A small image classifier, trained from scratch: batches of 512.
Rows from block 4 of a small image classifier, named by matrix and row number. Rows with one number belong to one channel. Each number is 500 + 40 x the weight over its row's rms, rounded and kept within 0 to 999. All counts start at 0. Numbers have three digits each.
After each channel's rows are labels from the 100 images, of 14848, where the channel reaches its highest value: "strongest on" is what is common among them; "place" is the part of the image that holds the peak. Only what is clearly more common there than usual is listed. The data: microscope photos of single blood and bone marrow cells. In brackets: how many of the 100, against the usual share in percent.
# convs1: 3x3 conv, stride 2 (model.blocks.4.convs.1.weight, 112x112x3x3, each kernel summed), inputs 0-111
# convs2: expand pointwise conv (model.blocks.4.convs.2.weight, 112x112x1x1, transposed), outputs 0-111

convs1.76:483492505500577553513433484573459423525476438510481503513463517508481516488557494491494472505543524482512570523506467542522414521439472526459522491491484413508478533508449561474473467482494429516479564475514520396450520546435491545472526496464465449553497444453516469462489498507599503500501534428565511507459528541553494477415550437460
convs2.76:453440487485464475470519484555550547494498444530435503470485534484480560442488524491502491511509500477452482582523515547473483458499415529573535494501472485483424511489483449496553511486553459568524517464444486486486473471539545478478503487486441446484447471513476413437530535463509447488520461427486457458657475514493492452478463539579
strongest on: cell type: lymphocyte (54 vs 15.2)
place: centre (59 vs 11.1)

convs1.95:438445507520474501486571475532554541465482508499438447513457584534520452436461490466524458523497528429597501478530555536545456523513511458480486458513524485424545573570571499510471549473508567477467449447518553536495467468446582483472541474527511525466431445509479501439499459436476552485500523528505545529444463497480533457516521552489
convs2.95:525463487491472531522473494501486502514523516434501455488500498472543551534512478549511455505566471517482470445483520533426465512514561538436563466422545540499541441562475478470565542476424448473594544519510498420521474479501453549591477520515527494532486470450487514485540384407462547469520540516430510501466473491500443543508499468453
strongest on: cell type: erythroblast (64 vs 14.3)
place: centre (78 vs 11.1)

convs1.106:470578534538473541482505468462425520378475511515502499471475457458449472502518487528473542481531441525569484542511458521470569541535548514546499428493499520419558522544447513499489504503487552513502477503503513481617496476491485451513463455505398573505478529548511541497520482544511499485427540565505443594485531522452504529491501565486
convs2.106:526445494458557510526539573466486515512529483496448497505524491494501424487430530431508488415458546471475538509406543499485494528476480437470543567548573568511514476512478493514471428495504437510448491469447481502495561595447414484467478522488521521556504508496457454504532527572461461460540598496530475490481485539524496520583501455486
strongest on: cell type: lymphocyte (55 vs 15.2); smear: peripheral blood (40 vs 16.2)
place: centre (61 vs 11.1)

convs1.105:550525559514526499451549516547459472421513415527488494496559523530520386469439481531521506598496524529502502504494509457477528475518509430562460483513492507542583479509445539476469536495496493518526497503434505489417540509531524542510410506508500552493474454498413489507570504529484473541495543406444433527471539541529523527471484439451
convs2.105:485527471479498523463577469471562482476475526481462456467468485518468535576556526497495503526522508468491532577549481458472493490460451539588483508568421452501466478475493462503405432506527516456489479456474465455530456544524435604506464464578569492513496504523557437530506571496496477457488489559484458536420553579511492523514499478529
strongest on: cell type: lymphocyte (49 vs 15.2)
place: centre (67 vs 11.1)

convs1.99:518506546601511516440540462536481529525494505490456489479463517529524547463534487464502428447442496460536526516480481524540599490509444450451476527504537525623465497462428498513463536555483550481591484485406495458477528517482476509428532523489537421475508465497496492530469529530502532472504553544446496570492496475422477543500436555485
convs2.99:489542507457468501457534494420443475490525416434515559505500520466473479501420438466569449490608471474442465400568531453488514536508495510547429464497508521511485490554514545430448552488536495490464447481505487468427482494547518484450460540592471489495508472512547461529473429565530485467448487520531527487494482466497536542485534509462
strongest on: smear: peripheral blood (88 vs 16.2); cell type: segmented neutrophil (73 vs 20)
place: centre (75 vs 11.1)

convs1.79:482483585501494544386499491540517472508469501478500517502483483517534466506510503524479555494459452576614410480497496526535507517468449544450551485470444465499497470507521542429428483469547517511436517516480523491526469478503481471468577539464458478522512468513491473441512541544586497489459530524566478515440532528374491547508512581472
convs2.79:500492563495451467455517478471539524531447568487544447612480509455492507475518483526526527489446528459496497481495527587503479608486483534499574553548559543518528482611502490608544493429507577439522514514502530498517507539491540483452460527533518580544509537452478505528493526502511477487563517493506449483530540516492478573504502500577
strongest on: cell type: promyelocyte (33 vs 6.4)
place: centre (37 vs 11.1)

convs1.30:549495568439517515475462520493527486485481467454439465467484487446541426512541517498456465535509549598507510562472539450469527478501549477492547592451529600576543467466423523459481518489524484527483500491460588477517464482521453491483476512459519547489458470494484523487518500409551407508500490545533435457511495487555467563451512476445
convs2.30:501504496543472573510533541492492526556384509476458502483520464481473457473476504519511523490491579522465489516501495518504479482480495436444509536569482500515506502444526469561461508503639518480475514498515508469448467519410474613435525504415458499474494462514481471422484529527453517492402488509441443476452510496476517501424477556542
strongest on: cell type: eosinophil (90 vs 4.2)
place: centre (65 vs 11.1)

convs1.67:458540553498550477436511586446498613457530490501516478505456541522455476475499483473632529533533492505514525539441543561525441517533518461475460467493532513488510487499542503504514539468513495497514515531430512503453396527505445517420487483503463520480507519551537531540475542477615474543528461526491463495571464493455442468448461506458
convs2.67:493465446484479480487444549525508502508520465481442558548521544528499455514538447491485451535534491456487515515550512427513473505465516487493447451455508482530461535498454588506502530519489454496498533521549615547462484500529471538459500447499491517522450452579481412554516535488476504462528570493495514482528492572499518679449482521514
strongest on: cell type: erythroblast (79 vs 14.3)
place: centre (58 vs 11.1)

convs1.83:527500527436516565463471508441446507518451516433473559509491511457523426518418497489548571490513476477576484495483481435507483526401398465473518499542533548555506434482458507423478504485493520507456468511475481447487500498480526478588494461442496547430542507568560511476504464558492550510546473511528495450469526528500504476552576457545
convs2.83:541462445510417529469563469474535509518605478456489524446498455586490511454401485485473486439441473462450471477457499428566578502620510451486517480453490512530480432506509457493525454453507507474467494446475448466471503492542464499489546489457501465468490458511434471494532496461459516454534470538460466506501561435526451455514501492509
strongest on: cell type: erythroblast (48 vs 14.3)
place: centre (55 vs 11.1)

convs1.84:572420543467505448493434482557569458454529510484570452575537550517449540566448471534492481524516518551562497459503460467490501546448468430529391558495514444486453485533480497468557452516559445537480507487467504482463455523476458484497554433508503544524523499401467505501501502503484444561487524516442551532444536472508470482523509494492
convs2.84:537506499459518560454470495486571533488486529504540544514581517480454504507575548506499464551516447537464484536518431497524477499509496443602462548529482450505513438487483551477503536539530484486395578498535575473533460497441419493451521473491571494557505487490524446508451415507532453486522564505480458553564512493499467573479460525473
strongest on: cell type: erythroblast (57 vs 14.3)
place: centre (55 vs 11.1)

convs1.70:560515493533475540501503555589472496575573549476503446429495517509521467517510473496529492498436460493518517470547498597521568526497502477548458462468574541516517435466388516581471545512576458483499589552478458456473537506546451508476446471552553533486520473485532449471545528542495530524524492512543478410490544497519468502514503487497
convs2.70:511534467459477518530588441483470468511554535511469525515502523516465500561442492517554486467505555451531538447571455458515472517478563528507525451453453487491524536474536511512491451498483524372472511536520573436488525460513470569533533438438485548507466521518576529518457507505555513475533581500432507501491567503505512473508475618448
strongest on: smear: peripheral blood (77 vs 16.2)
place: centre (78 vs 11.1)

convs1.42:485491501553541528487482496499506538531489455496478438523471466471444441480594551419485514501471437489504566487516500523515526450516474498553549561573506492511631502469437483435549538471495495522432490486430451527466495484523432475466509497513438484481528520546485530543529519491530566529555489475461539587525476466433537495568585503490
convs2.42:475437455519478451483495437428501532494522462486460493528549491524483576480490568568492479440472462417438517476449480500564456542442507520500542517483542502538417481496477457485457406455516493504522423544496505497490431530548461469517491471433463444460452494588447494484490457543501551486498458478475459544533545430470497468531444534459
strongest on: cell type: erythroblast (80 vs 14.3)
place: centre (48 vs 11.1); bottom centre (28 vs 11.1)

convs1.34:487467500551598531459479481462423430455453470427618525503466496505518564424505565457515440439498515527460495486475454489469438493463495527462508442529463489550508555512508388497534568478487514469514513536485503523511565488494463457498539475480477484500489486516471494515481504501544486535450495433603500503572477543561508496535566472489
convs2.34:530491515511522493396507472524557437492509524437484444534491472483437570507527431512457503499567479501505494566498508557507484510478444547448561459540623489535515456501520512482473444493473486473529480465517501540470468514462608444457482450486399515492431501502482480507461472466467527534480549501490487461539506491487526530523462437615
strongest on: cell type: lymphocyte (49 vs 15.2)
place: centre (41 vs 11.1)

convs1.23:496474473548494496429547492495453525542509460446537420409446438527438580504501444460510489481464523559534456537446576532494503475423451523560539423450466516519507465516456518488501460449499477520463529501508500517498580465508478433526504533502493423514460497507504509482527468482503565475547523465521489516449520387559415511513517547516
convs2.23:412492486473460566461508405565446480484496459460494477533456522534461532508465423509469509497536528480541525490523518534517456565493509492460456507510528517615533443507430446486490446508575459495532532517527463513524526507455498468461510528481535466507485517506546495431546418466487448525586448512482450457505500445608478524520525439458
strongest on: cell type: erythroblast (59 vs 14.3)
place: bottom centre (50 vs 11.1); centre (32 vs 11.1)

convs1.55:470526555522544503437417421559473430469471538459424547493484474476440464422484527538528542513508481514561498515471508504417470519474531562520487492481471456472494454521526492437511500459448448535544480546517587534484485527564484512492391492477521488481548462448534530508559561564532489506466480528480468504533516462463470542570465449448
convs2.55:507459467612528405546514530534463548556511465525505532497492488509589475545516440528524497484471505457476509518445485462475550473521504493526533539538498546485531485553501509500504453509481527502498423514497470537561561508581461520505531479499551604555492483489517493516523491505466465469514477558532490546552581630493488493427514510597
strongest on: cell type: promyelocyte (51 vs 6.4)
place: top centre (48 vs 11.1)

convs1.98:471471536488535447453517529480493479510439460505500487474516499574511477490450530532498515475463494467485543469511461510561493505397510469617524420490522483521451466460456513521512496452528588527473526414503436545544526521527504581506502479552557480499455559497515540562577519476554509504553501444434549493489552430475482502428551504558
convs2.98:526496506536463414429471429484456544482497435535498515474480485580495543497546540462477502507447538551444543519537535509481511533464437519529490481491618452543515485509506496446547403485440543495511406515511521524477556580536461448583469435465514492468469470515436502505510481458520477506522496483452506533404514499490507521544490559489
strongest on: cell type: erythroblast (36 vs 14.3)
place: centre (37 vs 11.1)

convs1.18:448479586509505449450482475515508553403524526477432469523545564534473395496504456550430507503538463551496528463413445511497535469490481561507506447540560508449501489494500502475478526498532477447554490503487453476455528498506485497463436517481546585545447495517491528509464521517466461497476513514614473425508481528562482522457456515580
convs2.18:525553520498557571474469556484547501542540493500525500531531510536493445500540501465479473478475502546470551563491566578507529463501455521499547564501543506438526523481476404571409473441560499489557510560528440518508461469499529568562520518455476580495478470520489427526491473425505449464524596502484508461509518447483464502509445443472
strongest on: cell type: proerythroblast (36 vs 1.5)
place: centre (35 vs 11.1)

convs1.101:511534480599482530481554442508432520536521496559586580474541487450519472477468505503519477483477459468514463505441520471508482553446482482458502473464556522454524492462511570505562509601432475564527495488499513471529489421472601523483490511471505532533465420423539500544409533492458474492546477502557495499525450506477457441488472497465
convs2.101:479482484493524506477513457562523533443461526508425495494467477515464520453486472501547484484510485553554483516422500520524520531495510561466503485498420533532491520498532507460471506493527438492502473511594468546668555505501488503541491499579492501477529570527546475607488490485511533508505511401600546429499515545471566518478509483491
strongest on: cell type: segmented neutrophil (48 vs 20)
place: centre (57 vs 11.1)

convs1.51:501470460493581521448495605547497497526458511604480507523516486485524511492434456516486521462466489481488444580473453513513543447465528525500500539479493545466476507483484571530465546654505484499485517505513537495489524470497510536460565620495485488523480479480450464524535520522456540500546486498466391433476531481437481514450493527521
convs2.51:512522661490487438524471451500497488503438547527523522499490510447478583514509490513537487509619537524511476483476555541480455469547435545511499476554538481478481505498503407523548532483551496455541503479500501528474579481407445534518485471482480482498525548489545460560477506551480509547481498448517554546439478519506424507531555455513
strongest on: cell type: segmented neutrophil (53 vs 20)
place: centre (74 vs 11.1)

convs1.74:522480519521481480448522449524436461478510488539506528512519469504526506577409515552471518473515531496438559538532448479497468586520460522562545464511512523514472419578401491472522548472578468543504488578477547489435504510568415472481570489571458445557476444536484524518482478514490468531497570554541480520480492479525502462455472527499
convs2.74:489559534470515531492510514568573487542480524489542549485543466498440510604516453450475593478499489574491486579496549478535502501504544442464461580520478551504634502499520522471474531453455495480483521489501517550484518451487525507528478479481494491569516537551485451462446583564487443529490488402503460493526517446492476532557517527488
strongest on: cell type: lymphocyte (60 vs 15.2)
place: centre (58 vs 11.1)

convs1.75:433456508444486544545496478504490489502415578503550473477499489558497485468533461550450504523464560547511571503473531522511512531499577484542492454486486608527487527457532493566486430538526534477543541586514576484563516444492468523466470562493494521514498555567512448482525506519600497484548535503446490499458609466535494510525494524520
convs2.75:472449557540508556513539548526497503479450518525486506437421532487532528467456522475497541452438567521435490482496408474492472475450512485513560480568562532500539488545564436515457519561526528532523499510511573547507561415467515503454512521506453483507530470438457551476543539525545481509423486560456532566460528540503543410465502474477
strongest on: cell type: eosinophil (72 vs 4.2); smear: peripheral blood (48 vs 16.2)
place: centre (58 vs 11.1)

convs1.20:530528448521492523448477495553466514557530540506484508544458494492576503568522527532445524459494467491576500516575513546512475446442460500446479574521465499551504529516491505554510438487571498489506417493533456474462527434534449456452607418478490431507523536504450555453507575489471474444517489557489504494537487476512449507453484575451
convs2.20:433552465427522485469565521435490530670418509451565517538598460531513410499457498502495534484557489474531410467556539498482490499526462520509533525468486503531488482496465543491546526453530468517429467553475459511532511450473458537495471518538540504558465527540507506490464483505503429499517528486498503513494489449489464462523445537494
strongest on: cell type: proerythroblast (28 vs 1.5)
place: centre (39 vs 11.1); bottom right (27 vs 11.1)

convs1.78:552414506549557487565535472515478482451511538488470431522523499500477513503488495482483436506478538493483429516464521510498515482598504475529429480528545498462521519589461515489581483459591532555462575520494473481523539545455511488557507511505514512496464494504493555579510482531397505524508598578557473494483453480582497463501447533477
convs2.78:643495441475501560504460499427504487479491468485474539491475542512425517449448501442514507524437521499537489540480454606451494521509493467475524490457478507559554447499512496512476479489465463476447499520511428568444473596516500494515528523459491469594463500570480462518442486533435528475521501520545467475459451454493483474449542536556
strongest on: cell type: lymphocyte (73 vs 15.2); smear: peripheral blood (48 vs 16.2)
place: centre (70 vs 11.1)

convs1.87:494487512489482518546514434505472572550444481582475492458467505437472428512602547475413529526470458513529522471486502434471489491507493488558543518578496457570536516439493501475540541575475566580467542494506500583514477485554501471494514534475453499563517566508517463491533482498508452496435511546541518452513482507576514472519557573531
convs2.87:471493541506498557512446463514517577544521505560495497510570473472533446467506575456505443538461499478476456524465474527536465577508432490525480571550505552527442463508521486498435519461510515521517525527559495508478501404509491443514526442424494472417464541563456501483492528518459554453470471590464488525492591428483477529470535455445
strongest on: cell type: segmented neutrophil (52 vs 20)
place: centre (55 vs 11.1)

convs1.0:498488435554489520461524522499494502490501470574496551539499440473494484494453475495515575548467498465509534537455457492639554531495566554568488463512459492501518489500524601490484500528485518580468472467507536483518490462550532552447539560545477491517424499441482470482468450411491515524504500520388448479504485505475482549481526502594
convs2.0:494503600578440485469480483601447533497429570491534540468526465542473499444514442508564486501457500524480494456472523474501497519481495525519445485492554509503427544506449442454530549488460549474522501527583514526484528478560416481473550476518593543472582485480501523438498487547474485456499522456526508570520422497488464488457471464458
strongest on: cell type: band neutrophil (28 vs 5.6)
place: centre (60 vs 11.1)

convs1.9:499452495492443525447511568497447508548474421487506470522481458468459498495544519498489458608473457500453493484495522558550512521493500541523472494499543473464528465427464476465480476490530453551479518473426566460538480504562418481486584402511565460543504549414509517469536467483538541480473506566504572550437448523485482468525509554459
convs2.9:506466456484469506478464517475564549466496466492509505530490530471517493482518516562471471625438497551540484488483563463539458634531546508485455459483437537584506476497499477519495483482503552459499584537470467441501556448526485517466530517510616482420550448543514457468510454492464440477464443487505497485477544513489465564504475528486
strongest on: cell type: erythroblast (70 vs 14.3)
place: centre (41 vs 11.1); middle right (35 vs 11.1)

convs1.72:465520475504457581444472577539488569510498436450500496519463458510483546532502522504579464501406466474505470521489497514494520486562541538499496533499501482439449480488484448534494483553577471422459539452467519505554504484559418443419540457549573490491446505441460494593470555509525516558479512491453521473426530496471513531474451494484
convs2.72:505465494488460506518435566489479444505480429482512564650572447469480468510421462555453506572506518488490520421502498471515548511546487552514467533539451554535496484438488506451520495507538510499524507545510534532508437513460503494462486516413546505494543463538533500518459483566470531512505508446484465475421514528440436525548583505473
strongest on: cell type: erythroblast (58 vs 14.3)
place: centre (64 vs 11.1)

convs1.41:429502508619515476483456502499427511528472492488469507511479495528538474422521504496543553519557455481559508512426409507592528500528533478502469465460546489487448491513438553523492518460481513527467516525564510469464520607556475509479425488517504551477484465496508486502467502468520477447467507496523537494616430441505536505420442532529
convs2.41:511514446449549472582465552495475475561482509512496425467501507449469496477416453488512507485465494493477502529451559504467504442517460557564453511480502504495521512530478543519524445436426455614507486541553463595515524467537434496483495505476480460518545559494496500559593461480524507510445573432538524526507500457439509558458538481536
strongest on: cell type: segmented neutrophil (47 vs 20)
place: centre (37 vs 11.1)

convs1.100:456486557516438495468407483447485518534463478423501516500501526500585425457429483522507453564530494445567546467486489527436571547493406502515534407498510506437483440480504458493473556555488473445479516507548577436497483502481453537428533451487468491489479543492516510558460502483555536485566523553493488491450521467536485463504500522513
convs2.100:477500418480442474582523499454468561512520494496537542525495535533466466467485449463486565497475507533478423502517431424484475457468526571475494481486536602492473508551502544519459503510468555520499434470524489470559595451553496554513479485461543476537559470461496474506530539548451497575480530423430543492475510513489529506496515608479
strongest on: smear: peripheral blood (39 vs 16.2)
place: centre (58 vs 11.1)

convs1.54:540506504587495465507526424567491474499565472482513494484477584503510477506457554450484577450485502557446539441516458590500526557495506533483467474496564518464535510527447646475486529525502485524459471430507533467504483579441532550514456464549541482476553541517533487465509507485410453474486524463526486493475519549477451520486474538530
convs2.54:517554439506479529524484483509475440465469533500494459501486487456511473496428474494565446445486477430554511535512442568526415463483460528506508507449526458416509556475466461539499541489545528458574493502563503561656496502550557497552523469468468553510474484499482448497538427532544541466460459471522519547510442484508482449539500500513
strongest on: cell type: segmented neutrophil (60 vs 20); smear: peripheral blood (38 vs 16.2)
place: centre (65 vs 11.1)

convs1.45:517396505487495471507521516495506517525490572499469507499507502534522540444462540527521512520459558523449533521455595491501537537467468485500500543528500543479458482409545521529512451438526513443471490561470545489463489477490457467620521507492466478470474495519483493503523480420444519521453557487498412675558513526497503481481509486521
convs2.45:474451463503470509482464472618584463485451484481512508527419566509506542457513483446506547497549450440463531496413488567506430420474532482469500482526428456594506509525472480468503526508554450528500495477451496513483427465523501465496497532496484457580480476505481530430565558515574475445469464503461448516536483541474526532468518523530
strongest on: smear: peripheral blood (99 vs 16.2); cell type: lymphocyte (71 vs 15.2)
place: centre (88 vs 11.1)

convs1.96:566477465478487486439410455503523489514529498439421578559448537543541405479505529469541503441538531475506531495563497507497527526501509508439486507485489463457478471516469518504522488476525422511515524573490506483497513472453464587512438497437539468511493508540490474416488565531565470507526448548464501534584485407548506538571473534463
convs2.96:509528471512485460404547512457472536583528482530512475485559517497499478540526476464553498455489487493542523491548469377527524472475537543567524458524482517464444509545476432555503558491516495532543572483444541516569493487545578434475451533511438510562485493554509548493524523485496486495463559498547448519535484601492532504453425541529
strongest on: smear: peripheral blood (44 vs 16.2)
place: centre (48 vs 11.1)

convs1.77:537519527479442478504522492486490613433466426496471482450459541508471460473500513550481476491494523457500521502467477514534516521513571481458496497478516438476518529514557481486500503456457475483493558441527419565469489453524586555462465554472554462534503421501507483557441451517411541554587543499516604530506522521550482506536568485523
convs2.77:494446531503501573500519410433520523436582485482473474516528501448540509474571428548528501501491551473510605491501466493497480476624516499504561444534466518497535502509489477524378536513480463526566530572481565485467414499498491567565545499462491481497520463531459490492536512497479507467539581505498501508464515491497495497490443534543
strongest on: cell type: erythroblast (91 vs 14.3)
place: centre (72 vs 11.1)